{"input": "log_mel", "spec_augment": true, "encoder_kernel_size": 5, "encoder_stem": "single", "decoder_width": 320, "decoder_norm": "layernorm", "decoder_norm_position": "post", "decoder_activation": "gelu", "decoder_head_dim": 48, "decoder_inner_norm": false, "decoder_cross_attention_every": 1, "final_lr_fraction": 0, "weight_decay": 0.2}
Rows from block 4 of the text decoder, named by matrix and row number. Rows with one number belong to one neuron. Each number is 128 + 24 x the weight over the matrix's rms, rounded and kept within 0 to 255. All counts start at 0.
# fc1: MLP up (decoder.blocks.4.mlp.fc1.weight, 1280x320), inputs 107-213
# fc2: MLP down (decoder.blocks.4.mlp.fc2.weight, 320x1280, transposed), outputs 107-213
fc1.331 [148 130 134 100 159 163 102 109 132 115 137 162 134 161 165 153 130 147 127 124 103 146 153 148 117 118 160 155 127 129 124 102 126 120 103 103 124 112 142 127  69 130 126 118 154 101 131 130 105 111 142  88 188 111 134 152 132 142 162 110 145 137 115 122 175 109 131 170 153 141 126 139 106 107 112  97 116 120 130 140 130 152 191 143 126 131 151 127 140 106 105 104 157 131 111 133 156  90 119 158 149 101  89 139 126 155 145]
fc1.332 [120 141 179  97 134 147 154 146 116 148 118 124  98 156 148 181 103 109 154 109  79 183 184 139 141  98 149 119 110 127 134 130 120 115 120 118  84 109 184 153 172 104  94 123 168 136 142 137 151 108 126 173 102 139 117 118 135 126 161  97 123 145  98 119 120 114 142 116 131 156 129 143 132 123 115 116 166 104 132  98 112 177 128 139 103 125 119 140 106 150 121 121 113 167 117 162 157 165 114 147 120 113 113 163 111  99 117]
fc1.333 [150 148 154 158 122 136 135  90 134 155 105 135 117 143 135 133 144  89 186  86  92 173 150 131 171 127 145 158 119 161 101  79  90 171 118 121 140 147 159 122 153 104 123 129 179 136 155 118 128  94 140 163 106 149 103 134 165  87 114 148 113 102 123  71 159 160 120 141  81  99  87  97 132 153 137 124  87 118  81 114 140 148 136 150 121 122 157 107 149 157 118 130 146 137 137  94 146 147 150 159 110  95 108 122 145 117 181]
fc1.334 [141 157 127 143 107 144 107 130 144 135  90 181 115 146  92 142 150 135 118 118 105 116 122 150 151 101 125 161 125 140 103 146  78 137 101 149 152 148 107 124 102  80 116 113 146  97 181 123 134 125 139 147  66 109 141 129 102 177 119 159 129 114 117  77 138 131 148 152  90 121 130  90 168 152 129 105 145 168 113 107 126 140 168 207 122  80 141  89 131 125 128 137 150 120  96  43 132 124  85 156 145  75 108 130 139 150  94]
fc1.335 [150 106 136 146  97 147 126 134 115 160 153 145 108 111 115 132 106 121 101 126  90 150 127 153 132 146 144 128 146 132 127 107 126 128 151 141 109 151 166  86 145 143 148 141 133 102 136  99 128 150 122 169 118 111 108 137 114 112 111 122 103 111 122 124 213 158 121 170 117  76 112 117 114 124 130 132 100 123  99 151  79 127 150 156 143 123 132 122 121 151 132 111 109 133 120 123 113 159 139 145 159 109  92 104  96 129 136]
fc1.336 [119 109 168 159 143 106 121 106 108 149 139 148 119 136 124 111 112 142 145 120 104 125 150 112 117 149 121 154 140 165  98 116 119 138 172 103 150 125 116 137 138 115 116 129 184 147 132  95 134  88 162 159  77 169 108 140 125 152 131 157  98 155 124  96 144 135 112 115 119 145 145 134 139 131 154 116  87 150 117 119 153 141  73 146 129  71 144  94 103 118 109 126 116 122 112 119 164 137 142 138 109  80 116  94 145 113 139]
fc2.331 [122 109 174 116 126 159 109 131 122  98 129 141 133 165 132 139 144 118 100 142 113 136 148  97  88 159 101  78 123 139  96 155 115 156 107 115 120 155 116 110 155 138 147 129 116 122 107 146 109 162 149 107 135 101 150 110 157 138 118  64 171 138  99 146 168 132 121  90  95 126 106 145 133 176 137  98 130 131 116 133 101 143 135  65 146 100 105 159 102 133 107 139 110  95 186 130 148 102 120 131 140 129 153 148  96 151 111]
fc2.332 [ 78 173 121 124 112 107 186 172 147 104 152  91 126 138 109 136  87 128 150 171 145 154 110  94 125 109 112 150 117 141 135 142 140 131 130 165 151  99 127 118 166 107  98 131  98 133 149 152 136 151 150 127 149 159 114 117 129 113 149 150 134 135 104  92 122 120 131 123  84 195 173 140 134 132 128 118 154  88 162 147 108 119 146 166 131 153 128 116 108 114 163 114  98 108 114 122 151 114 141 124 135  89 156 164 121 134 105]
fc2.333 [132 114 141 110 143 106  83  90 124 131 138 109 148 144 146 119 121 115 129 139 127 142 149 119 127  99 130 161 129 138 130 103 126 141 118 112 114 181 118 114 131 111 160 125 125 161 133 125 121 148 159 122 117 153 109 108 122 119  86 138 115 161 145 135 165 103 133 125 102 139  90 110 129 132 116 117 149 118 119  94 100 107 105 106 161 130 126 126 138 100 101 160 114 106 135 161 159 121 154 124 107  97 122 154 107 118 144]
fc2.334 [128  99 167 120  94 107 112 192 147 149 152 138 126 104 144 134 160 138 141 141 126 135 142 151  92 131 139 120  99 190 139 134 125 127 145 157 166  89 109 117 125 147 134 131 108 109 155 138 125 155 111  89 168 128 139  99 102 160 180 152 151 117 136 135 119 112 152 155 117 170 112 145 126 156 126 114 136 110 153 117 124 146 141 133 145 120  66 162  97 137  96 159 131 127 116 125 137 155 117 134 118  85 106 123 109 128  88]
fc2.335 [115 108 105 154 121 101  93 113 106 147 133 123 151 157 162 115 159 151  86  98 131  93 111 120 150 150  88 111 128 107 139 123 114 143 111 152 125 120 144 142 135  87 161 142  86 155 144 151 130  99  96 163 101 131 155 126  92 105 179 137 153  96 131 124 142 122 123 143 184 115 130 176 120 125 163  75 116 112 110 111 119 145 169 158 113 116 146 124 144 162 136 125 137 126 104 114 106 136 146 120 161  94 114 129 120 152 108]
fc2.336 [ 94 122 146 148 115 172 113 109 119 167  87  89 109 101 141 121 120 159 139 122 160 111 103 157  87 143 143 134  95 124 153 163 162 123 120 136 128 111  97 123 194 165 123 129 112 142 123  99 144 105 113 113 139 127 129 162 144 133 112 151 153 119 113 106 123  98 184 135 125 119 147 118 143 156 125 162 158 103 115 129 160 101 166 177 168 119 123  89 133 140 131 130 143 144 136 122 124 124  88 118 119 133 121 147 130  98 139]