From a checkpoint of a small encoder-decoder audio transcriber: encoder widths [192], decoder norm layernorm.
Rows from block 12 of the audio encoder of a small encoder-decoder audio transcriber, named by matrix and row number. Rows with one number belong to one channel. Each number is 50 + 12 x the weight over its row's rms, rounded and kept within 0 to 99. All counts start at 0. After the name is the row's rms in percent of the matrix's.
After each channel's rows are labels from the 100 clips, of 14976, where the channel reaches its largest size: "loudest" is the band of the loudest frequency at the time of the peak. Only what is clearly more common there than usual is listed. The data: short read English sentences (LibriTTS-R). In brackets: how many of the 100, against the usual share in percent.
# filt: filter width-5 conv, dilation 4 (encoder.blocks.12.filt.weight, 192x192x5, each kernel summed), inputs 96-191
# gate: gate width-5 conv, dilation 4 (encoder.blocks.12.gate.weight, 192x192x5, each kernel summed), inputs 96-191
# out: residual pointwise conv (encoder.blocks.12.out.weight, 192x192x1, transposed), outputs 96-191

filt.1 101:37 34 45 58 54 40 62 27 52 63 57 63 27 25 52 41 58 60 64 28 40 53 47 60 38 55 48 69 38 63 38 62 15 39 44 50 29 29 56 63 51 55 59 64 48 57 54 41 36 57 52 60 54 70 23 53 48 65 33 38 57 43 61 52 44 74 44 39 38 45 54 50 56 51 64 32 61 53 45 47 38 64 53 26 58 35 45 17 35 45 48 50 33 35 42 54
gate.1 106:49 29 40 60 43 55 35 50 67 69 52 48 41 36 80 40 62 30 49 47 50 54 43 85 43 81 64 64 60 50 51 50 58 48 68 46 45 41 43 57 52 50 32 50 54 65 59 38 55 67 59 85 55 65 55 61 48 61 51 50 40 51 47 52 53 61 58 75 31 48 50 42 34 50 40 55 64 48 47 38 41 50 70 40 49 31 47 50 64 64 55 50 48 74 12 44
out.1 113:41 61 59 56 63 37 62 35 51 42 43 56 38 35 39 55 36 47 60 60 37 55 34 57 48 54 25 38 52 44 64 57 43 42 81 64 66 53 53 52 60 60 63 47 49 44 58 70 02 43 45 34 48 56 30 39 57 61 52 57 51 57 34 39 32 76 29 45 45 40 51 54 47 44 64 43 43 51 55 75 47 52 53 63 66 57 71 71 44 43 58 48 55 42 42 56
loudest: 4000 to 8000 Hz (61 vs 4.3)

filt.45 110:52 59 46 28 60 50 43 77 67 68 38 37 52 49 74 59 38 20 37 41 62 36 39 51 61 62 65 56 68 45 78 49 56 53 56 32 48 79 34 40 41 20 37 74 45 55 53 58 58 68 63 59 46 53 78 66 42 50 57 67 39 47 48 38 31 50 54 77 42 46 49 60 60 55 29 57 55 62 47 49 45 65 46 58 46 67 40 49 55 59 48 61 42 61 42 51
gate.45 110:54 52 52 61 25 47 54 39 68 57 53 39 55 61 47 49 32 50 45 36 41 49 52 60 70 44 43 71 72 61 47 44 64 47 58 50 53 48 57 57 37 64 61 73 60 69 53 52 63 64 41 68 26 68 47 50 67 47 37 46 40 58 62 45 45 59 52 47 49 60 27 41 36 58 39 43 63 36 67 70 31 27 48 43 57 43 62 39 58 54 70 33 37 44 41 29
out.45 104:40 52 57 26 45 54 44 54 59 49 51 33 59 41 59 45 44 37 64 63 50 32 30 44 63 59 53 43 48 66 37 47 64 44 40 51 54 47 37 43 19 80 53 52 28 77 42 38 55 59 44 43 28 39 57 52 48 60 47 55 18 18 54 49 60 46 54 41 57 55 40 40 48 56 47 45 42 47 51 48 60 50 45 52 61 43 58 46 48 56 55 48 29 69 57 34
loudest: 4000 to 8000 Hz (36 vs 4.3)

filt.96 104:47 42 30 56 38 41 53 52 64 64 49 48 43 40 60 33 23 68 45 22 38 60 43 52 51 52 36 69 56 71 48 61 42 46 48 43 44 32 38 49 31 65 60 72 52 58 53 51 51 70 25 49 48 68 33 53 48 41 28 32 32 41 46 45 34 72 40 39 37 58 29 32 33 41 32 33 46 43 66 59 38 41 45 23 41 18 49 20 56 42 59 22 38 37 46 48
gate.96 106:37 33 48 44 51 42 32 26 52 29 31 44 53 42 49 37 67 45 60 54 51 43 63 76 49 53 65 40 45 26 32 48 40 44 57 39 59 29 32 47 60 31 38 33 47 55 44 32 37 50 74 63 45 48 33 34 47 42 37 53 41 35 46 42 38 36 38 35 46 41 36 30 58 45 46 54 41 42 39 34 46 55 68 59 39 38 50 39 52 58 45 34 31 64 24 51
out.96 081:44 74 31 45 50 51 65 50 79 33 60 46 52 49 41 57 29 50 48 41 47 32 49 61 60 36 49 48 44 42 62 58 24 70 34 48 46 47 35 40 79 50 53 41 68 51 61 61 50 74 41 77 49 62 47 28 45 60 36 51 34 28 47 67 42 56 61 20 48 62 60 53 54 57 43 71 42 43 57 43 38 65 41 41 49 60 51 31 56 31 69 41 44 45 58 71
loudest: 500 to 1000 Hz (25 vs 5.7)

filt.178 116:58 46 57 52 47 52 50 47 33 24 54 47 61 57 11 53 46 70 35 57 33 37 73 34 42 27 30 47 45 54 25 64 47 43 35 46 58 44 63 58 47 65 70 54 46 31 55 49 62 37 39 37 58 39 38 29 48 23 48 43 67 54 51 50 58 38 50 20 77 44 30 56 43 42 43 55 43 63 52 50 51 48 50 35 41 58 61 53 47 28 38 42 61 42 74 29
gate.178 102:53 42 35 51 35 50 37 26 56 43 48 45 43 29 49 38 54 39 53 39 47 51 54 66 51 49 45 54 57 61 31 47 51 32 33 23 51 48 26 61 45 30 39 53 43 60 46 40 48 56 50 39 29 52 51 33 37 36 28 45 34 57 52 43 41 51 27 47 56 45 24 30 50 27 36 31 37 46 45 35 32 54 55 39 38 35 39 28 43 45 49 21 33 57 14 33
out.178 106:47 39 51 49 40 42 51 35 19 53 52 61 59 54 56 53 59 57 33 42 49 58 74 44 34 18 35 64 61 48 52 43 49 34 26 39 40 56 42 50 57 48 50 17 56 37 37 37 64 34 34 29 62 60 38 43 43 31 57 41 59 66 51 39 67 47 54 42 38 59 54 59 49 50 69 55 42 41 54 55 52 27 58 63 47 62 47 82 63 55 55 21 53 41 50 39
loudest: 4000 to 8000 Hz (28 vs 4.3)

filt.59 127:63 62 42 32 46 59 57 40 72 52 42 42 45 34 65 50 49 44 57 50 65 44 51 48 64 48 61 41 53 37 60 45 56 41 42 51 63 72 17 45 50 27 38 48 39 56 30 48 42 74 66 45 48 59 70 55 44 51 47 68 49 68 33 51 41 56 62 70 58 64 48 39 72 50 61 56 41 66 62 37 43 72 49 63 46 63 39 48 66 82 63 56 41 60 35 61
gate.59 134:49 45 48 50 29 50 39 24 56 35 47 57 56 61 42 41 41 52 41 32 44 53 43 57 55 53 54 56 54 56 40 33 59 27 55 36 41 37 50 56 50 44 41 49 64 62 37 43 47 59 63 61 19 70 45 28 68 56 35 27 46 46 73 45 42 52 32 44 44 57 21 24 44 48 34 45 49 25 58 63 34 39 58 47 48 41 45 34 40 55 61 28 33 53 24 36
out.59 119:36 72 39 60 37 40 35 57 70 39 69 46 46 40 76 53 61 50 84 45 47 63 46 63 69 75 46 56 47 47 66 37 34 51 51 52 46 55 33 48 25 38 57 57 52 69 45 39 37 63 97 57 39 44 43 42 55 65 41 67 31 48 30 51 42 45 44 42 41 58 28 39 56 41 44 41 48 50 45 43 55 48 63 52 55 46 46 50 51 69 48 50 36 72 37 63
loudest: 250 to 500 Hz (33 vs 12.1)

filt.176 111:56 58 69 48 55 42 43 56 18 37 58 60 58 60 22 57 32 50 50 60 59 41 57 35 41 27 37 50 69 49 55 41 61 58 40 54 48 62 51 57 40 51 56 46 45 38 48 57 62 23 29 27 40 28 57 42 43 22 55 54 48 37 62 49 59 33 47 28 65 45 45 55 50 30 49 37 42 52 46 52 64 56 26 56 25 59 63 65 31 32 38 39 64 52 76 36
gate.176 090:41 32 51 57 46 56 45 27 52 52 42 39 48 56 34 28 52 45 52 27 41 39 57 64 50 47 51 59 34 47 33 35 38 33 40 19 38 34 59 59 45 51 52 47 57 52 43 34 42 46 49 39 37 61 26 28 52 45 32 13 53 53 49 28 41 44 52 32 31 42 22 30 35 40 41 36 45 37 53 46 30 32 50 28 35 41 50 35 22 34 51 36 30 23 45 29
out.176 091:72 65 53 33 46 55 33 43 18 32 54 44 60 60 39 34 26 34 19 66 49 58 54 40 62 52 40 58 74 55 36 55 63 56 51 55 56 68 46 51 80 33 53 49 48 38 60 60 62 21 45 26 60 48 48 62 48 61 70 49 31 54 57 44 78 65 61 69 68 55 50 55 59 58 51 47 42 56 61 64 55 48 29 59 48 53 60 51 67 56 45 35 56 65 62 43
loudest: 4000 to 8000 Hz (29 vs 4.3)

filt.177 075:54 49 51 47 34 18 41 29 36 26 46 49 59 35 19 47 41 63 37 39 35 43 42 28 38 25 47 38 44 38 23 50 38 56 39 45 27 46 38 42 50 44 65 44 43 25 66 44 55 42 39 42 59 48 39 37 65 36 31 47 41 23 48 40 35 40 45 40 77 46 67 53 65 45 52 41 32 48 45 55 50 63 51 22 35 56 59 47 40 52 56 27 51 51 68 54
gate.177 094:50 36 45 72 37 38 48 37 60 65 59 36 44 56 60 36 63 59 55 32 42 50 67 74 68 45 49 72 50 58 43 41 38 43 45 40 59 31 64 68 33 53 58 67 61 68 35 31 56 64 56 59 33 58 34 45 45 45 31 22 49 65 52 30 50 51 53 55 44 55 32 41 44 57 42 51 64 39 47 55 24 29 59 29 53 46 58 33 45 63 45 46 47 55 30 40
out.177 104:67 52 79 40 61 33 58 53 63 62 49 46 81 50 46 39 77 53 68 64 62 59 63 46 45 73 47 41 27 64 72 52 55 54 40 60 49 66 40 37 43 48 52 56 49 49 47 51 71 47 53 54 35 50 50 41 52 38 60 47 54 58 38 33 51 35 35 73 61 53 49 56 56 46 64 56 35 53 40 49 60 64 50 65 41 54 50 82 50 44 36 65 62 54 46 47
loudest: 500 to 1000 Hz (32 vs 5.7)

filt.181 094:49 44 47 44 59 31 41 63 56 97 50 37 45 43 68 36 52 42 63 17 48 36 51 53 44 70 60 72 47 53 74 38 34 45 60 51 42 47 60 54 30 50 43 65 47 50 55 59 54 58 45 81 61 51 58 60 57 58 41 53 45 33 56 27 52 57 74 76 29 36 58 43 41 55 47 54 60 50 47 57 61 65 65 51 52 36 43 47 46 60 43 62 54 68 34 66
gate.181 123:47 37 56 50 31 61 44 44 58 46 53 39 43 41 59 53 50 50 30 30 72 63 37 63 59 57 51 63 63 55 37 47 61 35 65 34 56 52 34 35 58 40 44 55 64 70 50 49 42 62 49 65 35 65 54 52 64 45 44 50 38 46 67 58 29 50 17 58 38 55 37 22 42 56 33 33 56 35 50 51 14 47 61 41 44 37 42 34 55 55 60 31 23 49 22 51
out.181 105:51 49 38 62 23 45 32 26 81 54 42 40 64 38 54 51 33 52 46 29 37 46 47 53 58 29 57 42 51 46 60 36 58 42 48 50 51 53 37 66 24 33 67 42 67 45 56 49 50 73 47 65 62 58 48 53 53 40 40 35 31 12 61 49 40 46 55 48 27 66 63 45 67 49 63 41 42 53 54 61 56 58 53 57 42 59 47 61 59 48 50 61 48 38 18 63
loudest: 250 to 500 Hz (31 vs 12.1)

filt.160 105:56 42 41 45 38 53 57 38 76 54 50 39 48 50 36 45 37 61 56 45 43 37 50 43 63 41 39 55 46 45 30 49 56 42 46 59 54 30 50 43 29 69 55 54 39 62 29 44 45 76 40 50 41 73 44 38 57 45 45 34 53 54 40 54 44 58 43 32 55 77 26 35 48 57 46 33 58 50 75 48 39 32 48 34 62 47 53 33 65 48 71 37 46 25 43 39
gate.160 097:45 23 59 62 33 47 44 51 54 70 68 59 44 57 69 52 51 42 59 45 67 61 49 71 64 60 54 62 60 65 59 42 71 53 62 54 46 24 54 50 48 51 43 53 67 85 44 50 58 63 77 82 26 63 49 46 63 67 51 38 49 48 65 56 52 54 40 55 47 62 48 32 34 53 48 50 71 24 51 62 40 39 58 57 57 34 62 46 55 77 60 31 47 76 22 64
out.160 093:42 30 41 72 39 52 60 52 63 48 48 34 53 43 28 28 56 55 44 38 53 50 34 69 34 17 62 41 45 22 46 40 36 61 53 56 63 29 44 48 51 30 49 72 80 39 68 60 53 64 60 71 57 51 59 45 45 38 40 29 20 64 48 34 38 58 51 30 46 50 43 48 54 30 42 41 49 51 42 39 45 53 47 33 50 64 52 48 60 54 49 26 41 47 38 70
loudest: 500 to 1000 Hz (26 vs 5.7)

filt.58 109:45 40 74 53 64 42 29 46 36 56 51 44 63 73 39 64 46 49 38 51 73 53 47 48 47 56 56 48 54 39 59 31 52 53 59 34 45 51 61 45 56 32 55 41 54 44 40 57 49 38 55 46 51 34 61 58 53 53 78 58 36 32 77 50 67 25 38 49 44 43 63 63 46 48 49 57 59 44 32 47 51 40 49 74 43 50 55 71 36 49 41 46 57 66 52 72
gate.58 117:35 24 61 45 26 38 18 43 57 47 42 35 47 65 41 42 34 35 29 18 64 48 51 48 62 37 40 76 55 56 35 38 59 37 60 25 36 42 45 62 43 46 63 54 56 57 36 60 48 61 40 64 36 46 40 58 58 33 49 41 27 45 61 32 44 35 28 40 40 56 43 38 29 47 33 44 49 38 43 53 29 29 63 34 36 24 51 40 41 41 50 14 21 51 39 58
out.58 094:63 47 45 56 58 40 39 49 44 40 44 82 60 28 60 48 60 63 64 33 56 85 66 41 57 37 60 51 66 55 58 58 55 48 22 33 44 56 46 54 46 39 55 42 40 41 64 59 60 41 49 29 44 47 40 57 44 33 41 38 51 36 63 61 31 57 71 36 65 45 57 70 44 54 67 38 44 51 60 59 61 83 58 58 15 33 51 70 41 49 67 56 55 47 49 44
loudest: 250 to 500 Hz (33 vs 12.1)

filt.182 107:41 61 41 32 49 51 42 51 76 52 30 30 51 43 63 61 46 37 44 38 73 51 35 57 63 66 57 45 58 54 71 44 56 48 73 48 43 51 26 32 59 40 43 48 57 52 50 50 31 70 40 70 40 69 59 52 58 63 49 65 19 31 63 54 16 53 41 54 28 59 59 38 34 72 41 46 56 34 68 55 43 57 40 60 61 39 41 45 60 63 68 46 41 56 23 65
gate.182 106:39 26 51 48 25 49 51 30 55 62 50 44 38 44 62 44 48 44 55 37 27 36 62 67 45 54 54 63 47 70 27 35 55 38 45 39 47 44 48 64 52 61 43 59 49 64 45 49 51 52 63 57 31 56 28 19 53 50 16 42 49 54 31 38 52 53 52 43 47 49 23 29 39 48 53 41 55 44 46 52 34 39 64 31 58 25 39 35 52 57 49 21 31 58 15 35
out.182 101:50 71 38 45 55 35 66 54 96 60 43 74 71 46 55 50 60 50 58 66 33 50 42 51 44 70 71 46 35 58 60 79 58 48 48 49 41 40 65 47 32 60 36 46 60 48 51 51 54 70 56 79 65 48 61 65 45 59 70 58 43 47 31 54 45 55 61 68 53 59 50 54 41 53 42 46 31 73 42 40 72 56 47 29 57 52 33 54 38 47 58 90 53 55 56 53
loudest: 4000 to 8000 Hz (31 vs 4.3)

filt.8 098:66 58 50 68 58 49 64 44 51 29 59 56 47 45 29 47 55 77 53 33 46 74 29 57 45 39 45 65 43 59 35 59 33 61 37 48 33 35 51 45 42 63 68 57 53 55 44 30 40 54 54 51 63 73 32 65 57 69 36 48 60 50 65 69 41 65 66 38 52 57 67 50 63 53 56 44 57 58 56 53 46 57 55 28 63 37 59 27 60 40 61 38 36 29 57 51
gate.8 089:40 20 34 76 32 52 51 34 56 58 60 43 35 45 80 29 53 47 42 29 21 46 45 68 50 63 43 69 56 50 41 55 41 28 58 48 42 49 55 61 29 67 50 65 55 68 58 40 56 54 62 69 44 60 37 44 51 51 38 36 48 62 32 46 52 69 49 53 40 49 28 36 49 50 37 44 54 34 46 53 39 35 65 25 54 31 56 39 51 62 48 39 46 51 32 39
out.8 095:52 59 57 53 49 32 68 40 13 30 56 44 33 24 48 57 58 44 52 54 54 76 61 51 66 31 51 46 41 54 53 46 49 40 50 47 65 50 41 69 60 52 79 74 60 52 58 47 19 26 47 22 57 61 50 26 41 62 41 42 44 50 46 41 57 59 50 50 59 45 55 52 56 51 68 60 28 53 40 66 44 56 52 52 65 43 58 48 59 50 39 31 51 52 43 53
loudest: 4000 to 8000 Hz (44 vs 4.3)

filt.92 090:53 30 56 61 65 56 24 65 46 64 56 27 53 58 41 42 31 55 27 32 57 40 59 54 56 49 47 72 56 45 34 53 48 36 65 48 50 51 54 58 43 54 49 44 45 61 61 62 62 42 55 49 74 38 40 72 63 42 56 47 42 35 69 41 56 39 41 63 31 47 50 43 29 48 22 65 48 47 41 48 59 35 81 54 37 38 53 36 66 37 44 34 71 64 57 67
gate.92 134:60 30 47 61 25 45 46 34 64 44 46 40 43 53 62 31 53 44 58 25 46 67 34 67 65 45 45 64 42 45 44 36 47 43 44 37 50 29 51 49 31 41 56 61 65 76 28 36 44 63 61 53 35 61 32 36 57 54 25 21 40 59 56 44 32 48 47 48 31 58 33 28 37 46 47 51 54 28 56 58 22 37 53 30 47 39 61 26 42 64 58 30 34 34 34 53
out.92 118:52 35 65 46 58 44 37 51 43 70 45 44 63 36 52 68 52 40 71 54 71 46 59 63 52 51 62 70 52 69 61 50 56 46 48 56 41 53 41 35 33 43 43 47 31 58 53 53 38 56 44 62 60 68 51 41 47 26 53 40 40 14 52 34 75 48 57 42 31 63 46 39 53 58 68 39 58 45 57 70 73 37 41 77 40 44 57 72 49 61 65 36 57 62 47 47
loudest: 500 to 1000 Hz (28 vs 5.7)

filt.98 093:38 82 40 21 53 37 42 47 48 56 42 46 50 48 47 52 27 42 45 41 51 47 53 23 48 47 59 43 66 67 55 37 62 47 42 39 30 64 37 49 53 34 39 63 39 36 38 82 64 47 38 15 44 42 60 56 49 38 53 48 37 32 43 39 55 51 30 52 54 51 41 56 48 50 41 37 30 61 50 62 60 69 49 58 41 28 22 45 57 47 46 34 48 53 48 64
gate.98 099:45 45 40 49 62 40 35 30 56 44 52 59 57 39 66 41 49 56 46 34 45 61 61 65 41 63 66 63 75 50 22 74 51 37 55 47 36 46 35 46 58 46 37 53 32 55 67 53 62 53 54 62 62 55 45 62 52 36 48 56 50 33 60 47 48 60 21 39 66 43 31 43 39 35 29 42 41 58 46 47 55 61 68 52 41 33 51 31 59 40 44 19 46 73 24 46
out.98 094:63 30 50 38 49 37 50 73 47 45 60 49 51 32 31 75 49 69 60 49 38 65 55 50 43 24 38 50 23 38 46 47 34 81 46 40 37 44 27 66 59 26 65 36 56 26 51 45 50 50 62 58 50 43 46 40 59 45 37 48 51 44 42 55 52 27 48 48 71 44 53 65 54 37 58 66 57 53 39 61 55 57 54 34 52 54 22 36 43 53 55 51 53 67 73 71
loudest: 4000 to 8000 Hz (32 vs 4.3)

filt.106 098:52 24 60 51 36 47 57 31 40 47 56 43 45 46 55 50 40 44 32 37 38 30 45 38 41 42 44 61 45 71 26 52 27 22 38 30 38 73 60 74 54 43 71 61 46 49 52 48 51 34 54 30 42 43 33 37 53 53 12 40 56 41 53 41 60 55 45 43 66 24 36 43 68 53 42 57 60 53 23 56 31 57 71 19 50 51 47 43 20 47 41 43 31 51 40 46
gate.106 096:35 40 42 48 32 56 44 29 68 60 35 52 51 38 51 42 75 44 66 45 50 63 60 77 48 58 65 65 44 61 40 45 54 44 55 50 57 15 43 60 54 54 39 31 53 71 49 36 45 68 66 88 53 62 37 52 58 52 35 42 49 69 48 53 42 48 53 52 37 53 44 30 25 54 52 48 57 39 58 46 34 39 62 48 55 28 40 37 68 59 53 32 42 57 25 56
out.106 099:63 47 57 58 58 46 41 35 34 42 40 75 64 58 48 52 72 55 45 39 50 66 34 38 59 58 60 57 51 51 54 33 25 50 39 50 37 43 53 65 30 67 42 93 55 49 56 59 45 35 43 36 57 41 45 64 72 33 46 61 59 45 62 50 39 51 29 43 55 64 60 66 51 42 28 48 66 39 40 53 37 60 65 19 30 46 58 45 40 41 51 49 41 31 53 62
loudest: 250 to 500 Hz (30 vs 12.1)

filt.73 087:55 37 37 38 52 44 48 44 68 66 35 30 43 30 73 43 64 54 60 17 51 51 28 52 65 54 64 65 35 40 45 55 33 35 57 42 50 44 41 55 52 30 51 68 65 57 63 37 43 72 67 69 80 64 42 65 55 69 33 58 42 66 51 46 41 58 75 72 60 51 62 51 64 56 49 67 49 52 46 48 41 69 81 44 56 47 47 36 60 65 63 57 42 57 38 66
gate.73 105:44 34 53 61 22 42 31 43 57 54 44 50 54 61 46 43 36 42 26 23 56 74 46 52 58 48 42 70 68 65 42 32 66 38 64 25 45 21 56 52 52 59 53 63 63 66 31 45 59 58 37 62 30 54 49 57 60 49 37 33 39 57 70 50 49 41 26 42 42 66 26 34 24 56 28 39 55 23 55 67 32 33 63 35 44 28 50 36 56 41 60 22 34 48 30 52
out.73 108:50 35 51 56 21 41 42 40 61 51 54 37 52 32 59 31 49 51 50 31 36 46 69 47 55 29 46 47 47 33 55 48 39 51 58 53 65 61 31 70 29 41 38 54 42 69 54 55 41 65 67 60 55 35 39 44 58 33 49 52 44 59 31 33 22 47 44 25 40 37 42 44 55 51 37 24 35 50 33 40 35 61 54 54 53 50 31 33 71 40 54 49 47 52 32 49
loudest: 250 to 500 Hz (37 vs 12.1)

filt.168 112:48 33 62 61 37 42 47 36 51 38 63 53 60 61 30 42 50 53 45 38 59 51 45 53 71 35 50 62 57 50 51 43 49 46 51 42 61 30 58 49 43 52 61 63 53 72 23 38 44 59 47 55 38 54 34 37 63 50 51 27 42 54 67 47 45 43 35 22 36 68 28 40 36 53 55 27 62 32 61 61 21 34 41 49 52 50 68 34 42 42 64 33 41 23 50 56
gate.168 081:50 38 51 57 39 53 41 48 64 47 50 68 38 29 62 47 81 38 64 44 68 69 50 71 53 68 64 58 56 53 62 51 54 59 61 44 36 38 32 47 72 49 52 51 71 65 55 36 51 68 59 81 51 60 53 67 51 57 38 60 39 49 67 65 23 53 36 52 54 57 53 40 40 45 51 38 57 33 38 30 22 52 56 39 55 37 53 40 45 62 58 43 23 57 26 60
out.168 109:43 35 60 51 63 40 42 33 35 53 50 59 44 64 48 24 67 38 52 41 45 46 54 64 58 44 50 59 54 24 47 62 35 45 61 57 30 60 73 52 46 52 47 77 46 45 34 58 56 33 48 34 33 47 41 40 50 50 78 46 64 51 56 58 63 60 33 34 41 64 42 43 63 42 23 38 67 46 55 52 51 37 35 31 31 57 70 51 41 37 45 49 51 34 46 68
loudest: 250 to 500 Hz (30 vs 12.1)

filt.11 081:42 48 35 54 53 42 59 42 44 37 43 65 34 25 71 58 44 73 34 50 31 71 41 53 22 57 56 46 44 48 44 78 52 48 59 53 37 51 33 42 50 63 38 49 44 33 71 45 58 45 34 56 68 59 62 59 52 36 35 61 49 41 56 81 43 59 47 63 68 40 65 56 61 43 33 58 38 68 46 50 62 72 54 37 55 53 48 57 63 51 46 56 64 49 48 53
gate.11 107:61 37 43 48 43 33 50 35 63 61 38 36 40 28 62 36 56 40 55 27 41 56 45 75 60 49 72 65 52 48 37 47 42 46 41 27 53 35 37 48 31 42 54 67 44 68 40 32 57 65 62 51 48 61 41 49 41 43 16 51 40 50 52 38 41 57 43 58 48 50 38 39 47 45 36 44 56 57 50 35 30 50 61 34 48 25 47 25 65 59 47 23 28 51 27 46
out.11 104:71 41 74 59 29 55 27 50 40 55 38 63 43 65 51 70 52 47 37 38 46 46 52 36 43 37 60 64 53 30 45 46 40 48 55 41 46 45 63 44 34 56 62 60 31 63 62 29 72 54 60 48 45 36 38 56 56 51 34 42 36 43 30 40 47 41 41 65 51 41 39 59 51 39 26 48 51 49 45 47 33 49 63 39 36 31 70 44 30 44 36 42 30 55 42 44
loudest: 4000 to 8000 Hz (41 vs 4.3)

filt.132 079:57 49 48 54 38 46 34 57 65 62 63 50 46 53 71 32 47 32 58 45 52 47 70 41 46 49 46 72 52 44 56 22 55 45 56 56 55 64 47 63 44 45 43 63 56 70 50 76 57 58 51 49 50 39 53 49 52 39 47 37 54 67 46 28 45 31 60 56 20 44 47 44 38 40 48 52 48 37 59 55 33 47 62 42 26 55 46 46 38 55 45 47 51 66 31 62
gate.132 097:48 44 42 65 41 50 59 35 67 54 52 47 51 50 49 58 63 68 58 41 42 57 60 75 60 63 65 52 71 62 55 57 44 52 60 60 48 28 48 52 43 64 46 44 53 59 57 33 53 66 52 82 42 80 45 43 64 67 45 43 61 44 71 70 44 65 46 36 46 62 44 40 41 65 45 33 62 30 63 50 35 34 69 44 71 34 50 38 58 63 71 44 47 45 38 46
out.132 103:56 59 54 18 57 53 25 77 45 38 76 39 50 46 50 53 32 54 58 48 41 33 56 52 57 67 45 53 28 62 37 27 43 53 52 67 55 76 29 52 61 36 29 67 50 52 43 39 51 67 56 48 39 44 35 53 53 67 28 51 41 37 44 63 35 58 51 67 31 48 63 39 67 56 55 60 44 43 57 53 49 61 32 47 57 40 51 36 63 68 48 53 34 70 54 61
loudest: 4000 to 8000 Hz (28 vs 4.3)